From a checkpoint of a small image VQ-VAE: decoder activation relu.
Rows from block 2 of the encoder of a small image VQ-VAE, named by matrix and row number. Rows with one number belong to one neuron. Each number is 128 + 32 x the weight over its row's rms, rounded and kept within 0 to 255. All counts start at 0. Numbers have three digits each. After the name is the row's rms in percent of the matrix's.
After each neuron's rows are labels from the 100 images, of 14976, where the neuron reaches its largest size: "strongest on" is what is common among them; "colour at peak" is the nearest of a few named colours to the mean colour under the peak. Only what is clearly more common there than usual is listed. The data: photos of arthropod specimens (BIOSCAN-5M).
# gate: MLP gate (encoder.blocks.2.mlp.gate.weight, 256x96), inputs 0-95
# fc1: MLP up (encoder.blocks.2.mlp.fc1.weight, 256x96), inputs 0-95
# fc2: MLP down (encoder.blocks.2.mlp.fc2.weight, 96x256, transposed), outputs 0-95

gate.173 115:096184194129126146108117118114112184091137117093117142133151108117089080166197133114125152075182135178095173084128111141136089164125135168125121107133110151097098120132116087159123114118147181153151151107067129081115131042060199102146150113175096113157125141163160117129085107100198115152
fc1.173 111:130143154134124130078107129115120196099144116081098142075148124113137093136172098128119147042150111187112142132148117118125103162112130133138130168170097150096089133119116117156151128124133135159146161159073090015106138080101159137110160098191107145142155156145176140136023129105184140165
fc2.173 145:147134143086133150120093108147140087171105146156173112169086165155180182114067121160125166145120110100122130147113141141132136099133109048104149137137169078164100150107177146089105076174129113110152087135174088158166106187120077131075133126096124176095123126136101128112244128102095146103
strongest on: order Hymenoptera
colour at peak: grey

gate.113 107:118153186132181073128122071111106186045152124153135123176126133116177111102097127167091153099173127152070126172136111131113177088155116107128132144130098095148110110139142118095032115132112129168118173140113097099155085146077138125158105113128108146096148136102156175107110192114110155218
fc1.113 097:161148111086050087142109161108138125162121120116144127055176144143176113136122157104135156153127108033173154084108197159080080122085097104163176120160098079140139123098163161162134126101143109112181095127144136115106091143130131156088086124117158156107121183126174100116139087166175082104
fc2.113 134:112089198129157140090146161107089193151135114068142160149065090115112135176116064102133148109146148153140113137120204112190130085172112163163124114125120138119107171161109089089093154069191113158130127130077118156098155133142123194125112123115120130150182128136124145170118070061117109092
strongest on: order Hymenoptera
colour at peak: black; brown

gate.203 106:098138185110186105134180088131122132115165121096166117148124144136131143126063120136087105126100123152114090195165080099110178103180167125133138090143082195112209091145090068096090098166101149122087152131113109159161162139180134150137100132159122137133128128105154103073104174124117166202
fc1.203 099:114129141082126145129167184144148102200164097094076126078138125126146116155146180180130120128077157117158093086159177153113076150118139132116144111223150115070111085111110128147187146106104129097136150110129177080082132092124119143100169127108168105115162139129100094131224098114144161088
fc2.203 112:075073185165229147131142139144082115143132135092127107147063131127162130164140102160083097111128110124113077146130125062193146149149105142165117118131149141091126170178080086110072109082175153108127160148082105140168133113089098155141140148139153102154085158131115194171135156087125161103
strongest on: order Hymenoptera
colour at peak: brown

gate.206 095:133111078190073141170150097088149108152122114115124158091081103141120171132162183075131106176154107163108079102057173128109160095111108142122129144142117139098124161165126123116173105078144081136089082207169124131137117135103110142184128109145091080055181114099160059118148140127142145138
fc1.206 090:099143130155090156165125130149109137167165125157110124094095151140093160141136150148154129132110161166104155128095087149159119041191136119134087101119101079133082141180107154081066018124101148150095122175189141167098137094134121162150192089117144118148134130055140086143097123109131136098
fc2.206 126:116114171108147137125118171161180152173160115081141108109099122130072104172093146133144129145109124111182087108147107070110097161125092140146139108216114130125112177097088059125125106130081122086095127125106193075092205106136095185116128205125129132174179155176138147121129125127170128115
strongest on: order Hymenoptera
colour at peak: grey

gate.109 109:096113109180173152119156077090138118084128192151115109128076115169108146093087111116126100133153130198114162145114083104184143140136150163112093126127160168094085098171136060141098098121117139138121135154095084169150128130150145119170153139185084108155134131129176095101030172083076125170
fc1.109 094:106111179112132084113161067155089172112155093099131127213052144102109126134085166137168160085145150089118122126135119128160171107154126141104128108136065126157177095145153107095014136112134129109146196117089093156134128117138116116124080135112129185127115130119195147088134163167163149136
fc2.109 132:107154073151087092125141155180135157108107101128110122114114127134136090162116103120112119185123121083173134141146147137042106139136154084112119122189140090181110077088165099157167184185077094136115105097163157141119086127151135141160156173174109149065097074098119161069177131188128113146
strongest on: order Hymenoptera
colour at peak: brown; black

gate.214 099:132089115121120104119132081080112119147182178139135097143098076097070127135164144095157104167105190161111130121108222060186124138133154125114152126153189173103126130216103085130103152170128103115110176084177161140112136159151128078140141122137142151108150111148124152123125060087176130140
fc1.214 099:170111123121168099128220139099145113069104193098184110123143118123117137105130128118130135135126121131084135124177201128117156139061100085072115056112158122159173112133131130188174157175108115121187115150123095080126156117137140123096107069094145140110143145150100121101209142090076140138
fc2.214 095:090108145123136069111156114094063130106157114111128130206174141139200185144102122124077179115137113142067104094150162149128176127083121096158146165058112141184125088154100123140083141094146099134206116101172098154137090166084133112154168122174158155130160138106105152146148109128089153097
strongest on: order Coleoptera
colour at peak: brown; grey

gate.87 111:143086115172127175102121147147094142130151144114148166135161089126165152124138202115095166112196111181050117137157119144160135096061129070126130213148147103060121153117156155167113118064106117141100076122132108124160158112084112117166168104173107126175099136150081144158081149154127115150
fc1.87 114:189148115081096068119048119169100130170149150155130111102119114084114113143131179182136158083128132067157170111124116105160125158076125124107114125119118107203137158041121144138133120119127132139130110072131173175131094135136151162097097207123148123189085079111118149127164135157180160110
fc2.87 144:054140117147169092149175136119157134109087146082076079145110177133096121150154084144109143179174110139152147104110153141186096089209171159108092153070115159151076161148176133093074139135218106143105111107159120132123106130138139100151139127099135121128142095105165138152117122052128088096
strongest on: order Hymenoptera
colour at peak: grey; brown

gate.117 092:128110124114158109184083128096154108150150112115088124204141085082109098150057106104139172092174145071131175121145151136119123134135149117177162181188112208152112094106104060135099116151129120121148158064095171145178120147117163151118108160114180117135092102184082128120101095120166156152
fc1.117 106:097129135087121116101128150154080060102125098129119090136169085163134085194122125160114165105127114156152156102108106144139090162079079102144134104217088132149145072070137114171077176160140170094150136066144152121096126164112127099202115136130193128167101134157120120077143110170142159122
fc2.117 076:086121177127094129089109144098142061102110100095159145135125086149117097178173150121101170091181154139154099135091135097095129143066092134143152123196097148114140137082147091147093134134163131100167088076151154138080143167057100124155107128121201116217147151133122096079109104169129161131
strongest on: order Hymenoptera
colour at peak: grey

gate.86 097:118142152121096083042149116130163118138084164167168112098117100163096137093112124149080147113129081195173110194080119090143220075127133078118191072131080111131111145185107091134134103130102153131141101129159142147149132151129110133173133099107127169156154107098178120165142170124073132138
fc1.86 081:165135100093130154126077151109124126165154098111071102091136185133151154138161183189137145087075162109089135106075154183139076134089114107110157117117122151158165132140140183115177148064086150141103153107108160094157090087107142136109154138101107134139164180111167158156205134098161113201
fc2.86 036:139082177080160092143087138127114171166115100088106155170093116095169123100164103079115178111109115092129095114152105135126102092099141105148135077070104154075185072180107161173102111107079143168085149134119078103147142149098101106093169090146077148187143109136126181160120148072097134113
strongest on: order Hymenoptera
colour at peak: brown

gate.93 097:072156200121135128157169146151093124149133117110131154159077151169137115184095227059140111157137203171129154117149139129167138154147164162145143054156068130140136114123127123056081137119069094150120150114134116094119118085161139114185114138120104164115073111143123114124119121074159121140
fc1.93 104:143157135177119172090091083133140128107089157189130156106091105134174130090156105067140140134154121160075133159096063066148180139126168115160116118080159131099080145223122132115133095171102101132131104162183115128137176100134109123162117138119074136102143132111106118176084177130101061168
fc2.93 098:150127134079132120122133153145117124191143112165145116097110104133106150145085213142147152150124059232170176149130213047088139142169119115086109118154123173142159112099099146140175176142126103114142098158095138088069106105111131115135100141111133142128109117136157060079169127155132121142
strongest on: order Hymenoptera
colour at peak: brown

gate.101 099:080191156101187049105169127138130109107144179159121108130125070128088109098118136179084166122182147163084134186090095108140166058139162163111124126140129088118117098129135063130094115153139175125129171148134115145148101142064140095182119054112135163097148111145137143087079133127097142144
fc1.101 101:139148153153131087072168120152152090105134173149131093177100093080105138122104085113074117088167103112126124174146101126147208106128193192113083111157126073092129085164133035118097130128108142139145108115101096167165165148143126108137145142122113134176150137139140143058075182135075145135
fc2.101 072:171195121197088134170092065125180122104111139160147158119112169085145087147086115166165140123161147105140135145075095174096144156138102140139103134151093104144155119107141094139159104158117151107114085160142113170198053157144108068135122136071115129110046125070120126086113121174122151154
strongest on: order Hymenoptera
colour at peak: brown

gate.218 091:151116122141145139165137114130175135087145145087202173135162134143128144097110133077104145092180175120142084109135097127071142098061117075125156027100115112157140123175164159137193130088141109151175080140142109069137140128128117129135122096111104129165142106167091129173192156087089097170
fc1.218 101:093178150079088115109129219154115142163075066191100084127146105122217101156117106141083143141137092139135116190147111170186130174089117116143125133136168140104139123057097142149135148137108150120110131079133066089122168141139132171110123113106171094160077113139142123117163160163125120083
fc2.218 068:102178120106107159131109181169150094177130136120046120115157119134118097081146141091134150144072234111118155098158106205179118167120167122147151096172106110112127160086153160174167204202072155144114105119129135129131150125114118114097128121110117084124067091158107130126132123133143140144
strongest on: order Coleoptera
colour at peak: brown

gate.129 084:132132188110105095153131097143106174079106125138061133100160039146147107147167104179143121111143132136131158124133138184144131151114124095108118179134057124142127078073123131182177127128090147144207156130105095126135137087093196096173127073142136166073163120191125079107127141150135112148
fc1.129 087:149122088129121141135119149146102059130180186153190110068118171130112156112102205154100142128132149135122159079122154086128150118175132106145129066080133149130123133147112116125123106191168070125079119131154167209109099163155063202154093168120104080131083108122103137112102132112162125098
fc2.129 063:105107121113142095088173157153063118084065085059153109065191162134077115107170132152131110175098157158130171088104177142154095133114163098105096116080080182099159114130095127152172168122167125143129124120140158119114150108169137161148158125159131102126167079107145120174143147170201100107
strongest on: order Hymenoptera
colour at peak: grey

gate.149 077:143123156142132149144165125132124179065187121133157119117209186150102087029153156181121116090137150065104135151126169074090160163143127124126138187104117149129112103189126102116097125155130127129143152206126112073175072128075116117126112122097143129102152161085114116132125083143147135172
fc1.149 081:160127106118190143124138129193102014158125129104108100111091095127151144165102151065128170201104090127088112149116098166197112086105132110145153164086159081156143113132138131165079135083156145099121110063179126163164144139142139132141111152093123147166140105131136180078159113111105147095
fc2.149 075:149102125133167134148151085089138171062159112133118136110144139134047148082149095148077183079124192064162138104109108112111123160200095117138156158085078187149111172157126106145129127176160121198123135135120139110093121133089128102200121122145108142095159191145136162131099132176163107122
strongest on: order Hymenoptera
colour at peak: grey

gate.150 092:110147160097166172059158135095117147101115157058150167178165101106144091101148109074118080200090170174072111100128141165109141094107087104145153111200084148083160097180115134087131151116156141134124161129119116103147189123100147079119168108120153117147127093167100081093159083123146120143
fc1.150 102:118122135095104160118148117163086118139103125143173128122136117087139126165175107067129085079127111142141152162126180114146180197041111088087071132173102123148129151081152134091157090140125159150142140091155112144107214132153147067101204120156147150143153141129087100179097137183159115147
fc2.150 082:159136105100089142142175134099103115134188181104103093157141077154165196128081152133112149110131087135133176129195121060123134138111110107102115169146181094178108183112145169146113142146082088137130125124126077129101083144093166088131149124087093158067129136088112191142174158121077115073
strongest on: order Hymenoptera
colour at peak: grey

gate.8 121:115169169122176170102153120136124129076095175133102131131159082154141094094144117104106092079120151159099122097126115169092128119098102122176177153174087084099179150124071112110159118109167132118107132100188132143179154179076133131136183175133211119100162147151138044105126116149160107074
fc1.8 124:133063131112139141138158096137109101166104156135124144114133129104125141145163109147100074121108127156130065122136146160104140156061093149070114175155074096111168192086127130041162103119144110140095141103147124086226184139120169116102162155124176158122192140147091059087135142146124115137
fc2.8 118:135074100144097136189119135123094140163177138109104126145128152121182160151107148109065139172110123131124145130164108100118123174104131115086144197125144135189153164135148128111111164091076060104148133179072098104096094105142174135112123121121055109105101168118119203165178135075110051124
strongest on: order Hymenoptera
colour at peak: grey

gate.72 091:132067147117158068096178091088144163106135148094163130134093099107092125105164150126115163131114127144140173154165214152090088128173177115106141170130124107174070126133134127152115123074117131150142162175154124067143160109129158149085182107190077067145158169080118096166132106121129101175
fc1.72 087:161189121178093125089110145110137195088137078099149165203125129125125099100203163101083137093139129137162108173153101116199182111079143090145122093187126107146181118148165129133158127085137090173107096175080119106096119106110112132128117079141192096100088134129140105143112093125149092114
fc2.72 068:103164092161116138183172194070118089160120160158123075110145175116158143114149152177120131100191060119074145081109137103149125133086099125124103102169161150105152106147095121108146105127174131102155116078174080146155131182114103125179108118103137181092126120171069097119065107101146163088
strongest on: order Hymenoptera
colour at peak: grey; brown

gate.175 097:144109064136074146154141173098059199166140172164074125113114112133116140172123195111182119138172149191150141108104165142117099151164112088137123196106150180124100181075109159150119143086134109130119076110063094193160116151123130115116136163129118107141060111140117145123097109126135146099
fc1.175 089:048112114119119148109082118172116157158164029120166084141155161159128139168106111170103172101166088077126113103148133112172074139147146131118117132148142112120167132130128158110089156149105080150064123090110141116123141152070108080152103177129163091171138175106110190209129127125156142161
fc2.175 081:103159159131116078153157118142098197143185127190141151138132148134114174113184152126102195138116179073117137090146141133093173112076146146128116071108101134117161091072124144106090142169138111049167114156085136090150095111164133107093075085095091178164120132063168119144152133127114159137
strongest on: order Coleoptera
colour at peak: white

gate.110 119:123129174138131086063126117137083127070148158094093109121178112101085089106196080138096108128097184115130163113122171065140099194138175169135160136109097161095098109142152105123108165130134133170163177116103156041116156123104185137152173130183131120120137109142167131135086096148179092150
fc1.110 115:096115077119136147156149119107180093137108111170167134149094147168166171109040200103128182155121134154124142133118109170094150056176078126151159111164155134147156110149090151114084149116131128128089069143163126196116103193135068163094092117120119125109106101158101137144183111093082151139
fc2.110 110:034123101163141079070164153094137061078133113128170088105111130152058105122132182150123133128099132180121156134095143115173157105124157150160175084106103186118183140104113115089119174141160157159135137073165177139094120104120111150176150110125151086171108136091158110112114090120188115150
strongest on: order Hymenoptera
colour at peak: grey

gate.228 089:175194131121123094137164153083137127105137107204104117109161094126127151089162108144065149135205175069126118118141070122092115124086110161134142134093184183095088154115130119085141179138148158155146148108112119121124092090136155114121104126160145075178135116103181153196165144165125088189
fc1.228 093:107128113157145154181178121119119129129070114118100106136136113074157110184075112149184185118113099104131141108150125129096116101110120164162133120166161163138129077109099037118126087140105082128104107058111112143136163175176138130111063107078229161153134133169113141077149145089134103140
fc2.228 101:198148086108085128113147106207136129144129156110128103086165098146129080073094142118100134131101187067221102137148179177041089155170150104142172118148103144100118141116138127136151129173161138143138101095114147105123061148149095115125093147106145136113099146129131084088149154186171126146
strongest on: order Coleoptera
colour at peak: grey