A small image VQ-VAE, trained from scratch.
Data: trained on photos of arthropod specimens (BIOSCAN-5M), 195000 training examples.
Rows from block 4 of the encoder, named by matrix and row number. Rows with one number belong to one neuron. Each number is 128 + 32 x the weight over its row's rms, rounded and kept within 0 to 255. All counts start at 0. Numbers have three digits each. After the name is the row's rms in percent of the matrix's.
# gate: MLP gate (encoder.blocks.4.mlp.gate.weight, 512x192), inputs 0-63
# fc1: MLP up (encoder.blocks.4.mlp.fc1.weight, 512x192), inputs 0-63
# fc2: MLP down (encoder.blocks.4.mlp.fc2.weight, 192x512, transposed), outputs 0-63
gate.284 092:133154094085113126066111079074141145145083085116205106139122172094084094137118109112139186116170161103110168088147125097164124163152090114181168067080152098186132082120110125155127126101164087
fc1.284 089:097085114103098124213128129149117118125154150150127147116124105129131117170148145133121110134074110153141078115148128149098156092122085145093129134140116177070092159099142169148174148107109187
fc2.284 138:104151141136177083148100107098073136132086121145152076138096105154097103110145181077123121072107156146183139106139109137153140145122136146137157151192157117142122132118136077099134103098088189
gate.285 106:142141135045160176176136121103115104099087196126127111126157122164136098088106112057113129115144109214157165119121077131171140120182104090123132155139126141101172140105104108165127100159138116
fc1.285 111:182139125150112125088116140204097074119161146103130125114102180102123136164116137144128140159107140063097117197145143168111107081058140151135094097108113087180065109153166136112138182111113128
fc2.285 125:110132136134163168189154076112107166069115130134140138138143109114153124163142115128130092138142116137080206100086149179151192135179094111086104105141148152140104107180105116124148140075132167
gate.286 114:133129133125163138146119154137162151112116119122147079143140192131120139156138065120077115115108111143121112107122100139155157139113146061155108152172118089128169145125147169154153148109141116
fc1.286 114:155076109090152126137092168099155187087140138096179115055106124113143096175101104065137163133088119162121175179115103134125122162149114099169118116191151131165136179148122106150092103114135189
fc2.286 149:086105163135073146110122135098086126128125199135106139198138081101180186112117162154103147090117143120142162109156152130097122130102082138162150157111156157138092120125121120139108116134144153
gate.287 111:135084179126115195152125101176166137117159137137082140145129132127110142204140149158169119070100117139165144108146112104098062160064177101112122100165118153088046114091110131110117104094159138
fc1.287 095:141079121099127112116112077136158147128111069165094111130117126108129073117174102160095151106116138107101138137097096099162080162164134116147142137139138074076129142148171119103080144141135143
fc2.287 074:122127117103166107122185158112097134113206107164154108094123167149124129113096162108099151107150117135065168117072030132105135086097129162083026150084140189149145155140102140155072151206091101
gate.288 094:159123103175122127162107135086130122149118051148122100094098148126120097095085097089148120185119127156113091162080163147115090119198101101104140152125084103078171140186194145100111131142139155
fc1.288 100:092141104130140106160129106144114117083122096179136097153125116139194174171119100141131124178143119148171132100095123143142108125129093058138108097086156090115139123139097142084114217105126145
fc2.288 134:095073169111139124089117144139152156188127131117180167172128139101111134076157165163126123127147115122079145103109112108093089070104163158075089153159169105086129151096142123147170131150135148
gate.289 102:066064110114159158140087135109188155129127057163152171082173115117137122143124127112060100163125098124138151123102140128076109130166063132128155097159140131201124147166167162127110141140021127
fc1.289 102:137148074102163130133165147101155103156148144121111201111084131137150104151110127136119119072104094159137136124155133123118071197164055130162045114125123123208115123164163117064174165128109078
fc2.289 106:172112138143103114147062160161192141127169135127161139113089147123149145129073128153141129150129136117117100145104134121130111050080147100065055152158123164104058123114138085146152075110106176
gate.290 095:072102134122151139135112123131118119157055123076132039138191183115114126165141108124119117115090171115115178132103101137104189206134104161163113128157123132173147141124141102114169166126103148
fc1.290 097:175141153165086127121186141125129139181146100136124220174168091152133159140143127161087097112155109122119162131073090100114122137127106114115191120160084177159132162129105096156095116102064045
fc2.290 090:086067086122111139135092165099159110133125100112160083150100139181133199128165162135189134173122092076103193201078095107121122127138129123152136119114084114136084078113105158135118125122133113
gate.291 095:025143099157135142120116062121174146136138057147102111170142130135147086148199139125115137146130161082172082112156077124131091117114048068166123171103087164173129162109132051127130180126153139
fc1.291 096:179092150139098109174133173129116096156102153095149090103121168144128155124078106149129090106124104099117155175102121162085162172125093154110162124132153113076167177191138181087121139157139164
fc2.291 076:070089091174145149103134085147146119138131139167113149135143109082114109161096124098162129095106175134196078096137153135146078102122146100131118095114109131192145181086131091145113166136097132
gate.292 094:110140152121107149144111113153165147141091147096093115115158154134113128103062169120174134148108172067119073140120093117096114163137142116130146133158105098152118145113074081074062122088122050
fc1.292 105:079097096150080101117082117143156093142142138077131162096118199147131117140134124105168114161093170077138091122117124135106100145112101097126155164144074133158080176101080115108107115115151054
fc2.292 123:200165135096137122189184082195131144100101088114140066098143127125156144103100117135133120120147126176150196115113183108163165135113137126167064042133124126142156141125161126109137097099124112
gate.293 091:132064136112160101108123049117169149157088135066111097122139083148126113169159080113117159135141109162154102127094176109118155169156150153083131146135151111114123128136131176183129062158141163
fc1.293 087:147141069110192161117093132132102115059148062180134165131112157123106103108128144103152128070103108096160111126177074136127152144130112103140126150114055088128130182166168082140086141139117135
fc2.293 082:159129130151125128123101142151135097143090134123158145062066057171147119098202135077111123124135063115122120234169098094187122135098092160099168151185146133097162129147138150121098191159165152
gate.294 092:101104075149164160124132075148091149162158072157150159085154056077163063148122119154107163059123176114190120082137126121129130094155139126089116165117125121151121120064140157131175110135105129
fc1.294 087:104123141090113097159077079125184132105150145104167077178106134143097135145154158084146102128168166084130145153096175146146118100182096157188175143140104136138063158174144107143077161144162167
fc2.294 123:131142130191113122175117089192141175121119168160153224115164104097125081139143099081169131132137150099151110072166123118149102125116148135123075149161142118110144131106131109122142148076122090
gate.295 096:142120178125167066129106128101072153201086165048180120098115124094132110082133149102097165106144164137129175064081164074124119163110135195065146145148121135113119120095155148122175072083133106
fc1.295 102:106116083144093126148141128098146103177118110096056126119097113107130123114142152163053132122096118132150145108123161116080192131154171086161113172108109173170128090116074090125134084124131166
fc2.295 119:092135055115107132145175125165173115048152127105062144145131112137105124107147116191093129162110080140167108150108130129111216109092147098219193112142125170176124127164087181150137135137123124
gate.296 094:139190118134131087079122183158165121123166223112090073132119155157162205098106168182114150139141085138148161133127140152181110084129123120119111117152182103132106124108089140131128122109128160
fc1.296 098:136086117182134148126095079132130149153119121049065168113179099103129133169089139156144126161122161159120129169128171163122140116134191162082145166121105167181147112134057141180128139127112133
fc2.296 137:125161105088128034146129135140159155098119103136206095210139132122164146129133045149138206122139086142121098044138162153178144153178124129178159089141127139109134178140134181167132111108125180
gate.297 113:089199095106185117156108185103103117099060075105090102157144191122095128134109139150155138103165102082154149105129144101124093116086103152146209090093209179141151091133150130106121119154095129
fc1.297 105:081110138136169118157118189155081127126081101093171134107153147133084094195139176104151092102150125064155061123068073108089144127132125155153119055083125179138162094159107148137093104148126102
fc2.297 037:105188157150142095124112128161102086109147104112118101182182141139071071100145115140154136129152116118127129054120183174098116127113155162180144113093156212143116108103132091070123110138118103
gate.298 101:171157175110163150107160126106170176148124165088140091140118198123160140100135193190120120097153142057135126146139062105152112167137141128090160103138139092162200119155120141115082135106075130
fc1.298 099:150102123153115140099132139165122126160120106152125079140116079127178116086108074087150120115170125131144138084039172145135121156178158087168154117082156163064136092176123122117122173139139145
fc2.298 096:171148135118133127125141110131165172181098154111163066127160120169178094124116163096125163125148088071119171162165051157160135139100178106079147104089154135076135140142114088091097133110107136
gate.299 107:106154139138141177121158140165138123122161132087087152127126171159104119124091196145082111128138140131104176142090119180113137152198154161146124113090126167194200093147090094148117116097112131
fc1.299 093:060118170097099111144142072172118169139090128150188043164130101103098156145151109130206115090107143127173092111134068111124061185126167091065081131111108091111107107124203115156083185134102127
fc2.299 092:055104088122165155138164124131116100141181123131167140123151096163125144140175167122118099150148143120031198118155112163102075173139142151105122100141124170167114103140136130123137142144145140
gate.300 102:126114106106096160119137127087092106125100090132157148122110203154115114099085092077096113146128116143126087137105128090092136148160157141098142095124121130138150060077220124156129114169124091
fc1.300 103:100160057145109125100149116115107084142055112127151122130075200150123189074076122113128136100134092103175197087181095114207106123120071128133132113092155094120154128084121114120130146131132183
fc2.300 084:129089078121088112091098144056100124063152141135082136140114114088157191158077189108158162157089068160159152170111168092153100163109110104154167061128173109143059151153139098126124163150142132
gate.301 097:129125202097097181101169141165116132119075161051148161158155133126057052129149116113099153061134143105203151073146133121105141198168118137100146123067100132108131131124110128163144105209142080
fc1.301 099:122105177163100134143113150106106137107186155089124071114088124106138148148095121108154125147149102150153077129128149140119129124111133135208081129159139101150163164131157070123154135154156092
fc2.301 041:153165145155163126130163140084159138102094149164161094106134085111173145126087072152114127184133136163127100101129102128146148120122104147117132081196172100156095178187133061141119121124188100
gate.302 103:130175097073094122144097077131147129187143151111077138141128188095120083136120127127163155207085119091099130157124171132131075135151142120133124129155113123170127125129188123141088102074140144
fc1.302 098:156146104169207166114151123124143125047143103084116095142067103177092131157069135158098117132164137084059111068156099178135157172135122142187130121099109168160110101120086183215104090098102145
fc2.302 103:051073179127136153082073104119087121143048056152145115094147116201185115094106058088110140102110154146126116121104156105121117112153145137174122084162137130122084114152062166135166113157132164
gate.303 097:111062122131137121108129131090129172163149129117053077137171136120142071132114128155116063101119123118154140096124152064108207113122115130170199111163148185096057125156111105148179099089181085
fc1.303 095:104120127113146147080178093175139119114150093159116102140125157110191112142145058147095150142135154159120140107064113099123105101134130108162199090135115077168150074115141146098164138109145144
fc2.303 101:136131115167122166161094132136180116129108126079071150128145164154133199085097157142129072118150117154173176074103135168121170141144110127169080096098074145095108117125129096113089137157165085
gate.304 089:117138145162153087073131170120098093093126084124160087130133146110117117168165173115125143104115146142134114153210074051058133119153158221142142154172128178092112099099116119116099124171115125
fc1.304 101:087071132133140198141163172151129169146100099114157156112138170124097101127177138136118172101132162081137108116161127064137178125162115139080127170122079120121108141104136127025171168175136108
fc2.304 083:078146153138100153169122162128124115121067099159185152158083131162178086149125101123124065175119126103117124193136194062114131121128146148084178114143114113108147096150076102094189142158155137
gate.305 099:117090058102087108120106167151146157130175092089103133209102108155149170113168082094161108129064132121114108153102119158071118091132118148216053127114197133095168141113165163119104101159125165
fc1.305 103:157095105131163136128085161151153116106167123105101126108125170170159148093079130143100150136115192113139147125136172110115117125147177190106098092117141093143039146095185132116113112115107155
fc2.305 110:108134110099086150150114129170095154143161096151144161181119106087147165134131123168115085140121100083121092121177121082140142060136086154194074139164182122116213136105079102089126118098167109
gate.306 108:109124103147112119095172201084102149161102071115185098152061134139084130111195134150144108076171147152138158092144153105122201138180108191117119159131095134114166110170186073145134139152117117
fc1.306 097:116099155137162149105126123126126082123160180111106199102159093122168136050095135187092099197086201101116149159102148130115151126109132099112133085134136174141155138139067146155124090143134103
fc2.306 098:118117099116118213112080153131112149142114149132152120099180088162126140135124072133141144174162211135093134117156116168127129141113115095146148144078077116176157113114126125116083055129151117
gate.307 085:101057134129136138115151120148098166120145106141139041128178081117108102161124069124135173093107150162138134113115131086109146146156154103114121118082174124155138124074108136076169177135195125
fc1.307 098:137147157164094118121129160146118078147163144083114234133094151132109172117117160153114056148142122096089106153124112198166115125125144144120136087142110120155139105166094118155124104134113121
fc2.307 130:166145150113100154103115138125132158069107105157116148152172165088131185137073097047108153089114158121109134116169108111150149123125162133178107142134132121147124094089112141071109122036167113
gate.308 093:072120137140150067064159164135149112149086097125156064080070202135132107086131115068119088142132152082134150126109117113148199102165156105100130161143138108120068148122102107153134143115186162
fc1.308 098:105154174145128091129102128131142176092136146146147155103126153136120084134148093131104105101131147098140152131139091082125090129099132119106145128059120080093153149174146138165128167128169151
fc2.308 117:114189157156110111131065120185181123127148086072127141067169135104115103159124145106130149168135183178102168131119113149167107170108140101172092105091135203104120149159155126181114118053136118
gate.309 110:163152110127124101125139135081173104126147168142108072124150099137157118157155152123126144129133125181120098157151127177128083110135118135155113107110080045071129085166112098082121180123166107
fc1.309 105:183140170157108159159142101142103145114143079084159088178130151080082120095148146135110105087094109113108190121116107076086160119132152070065114146130176151135168112095182151174107124177112144
fc2.309 074:156156110105172150097072105142089167089154118134134128183107101075133130127125089101091140198057147115128137076100127135154100103128100109064118136125116123130088126158117097083142107105112088
gate.310 095:050116146169113193143106098118113149120081169148089133138181133123135084119122146151125069164187089093157104109182129112140174086145163118098180108121114117045139127105060136107120088107158128
fc1.310 094:137174096073138092163122143128105153165162141089182117101109174120113130089129149162117166116131174130109095168114110126113116163114124116070158114199165205110151106054157145151133114080087177
fc2.310 075:091091149090098139137133094131152093141143154148108154127151134086142130138123123121107094157165171131134097130100127131054154149149081134151130081114012164098123115127121145143162117106137099
gate.311 108:123130121082131100110074063146163125110172197167131075100070157121109109113076132119165156162178121109136125151139159101108154097100164159097163158115115112144129114167170159113040159156076158
fc1.311 095:128137167114154114143148141134056096115061144106143203099100224140111149077109172109157114147096164100104111130156106097137120138168081144074157062089104168112176070211141157142162117152171121
fc2.311 086:141090148174106165176123146100126099164092076060121145146164113154146138137150143157106117102079127172102176133108135152132095152137107095094144129048140150095123167144109090097181089127165141
gate.312 114:143160144141178108180145151110102135157112149139097159147129160081160137144162099135152112127129129103096114174137151138193101142124090138120118128117162134054084157139104096154118111150142106
fc1.312 123:133081094141120123152106140162139178170186172146106132152148128128142133143147028150148144096164124142093139164100183153143094135069113139097105159160092107052104140094113111104137162106115122
fc2.312 078:114134197130068128095088139168168125153143137110172150104165133142049119139139103135088211151172091156200164156134145133112135063118144150182074113137125139079143129123116133085155109116074114
gate.313 104:107150103071186122074098188112098129152134109145111182190134185143142171156161109164109145124066149117130102135177125147133104099161124130227154155126105110104147089150154079192174126107132110
fc1.313 100:132122210174151162170152100157093154089166125105150126141084132097144111148103117156073044123127148110141202123101191101067137091090138116088114086095148145150141141117182189050120124152156120
fc2.313 085:150075105144198161091123150087196110055129076106163141167148085113170134134155100188089144125118107116134137114116153096146096142186115111149068153074107120153084132161132121152202169173157136
gate.314 093:057120168103083130162126055170162112134122171136132082126108094142113144156142086119116130149148141155146151107146082140212106141088127097152129138158039134117134078161105167111131089120163109
fc1.314 106:126129160111126042208153145121123101094135105144148190100132105172154135156111149109185161181137143126108077119144090144172133120132180154119160113112138166109150103036113197156105110123121100
fc2.314 047:194148184130105133085167113137155064142122154086139137115115147147132139141158132088162131140107106191162093143125135120175115097133130110101213072109206133129144153109115122152116131130108164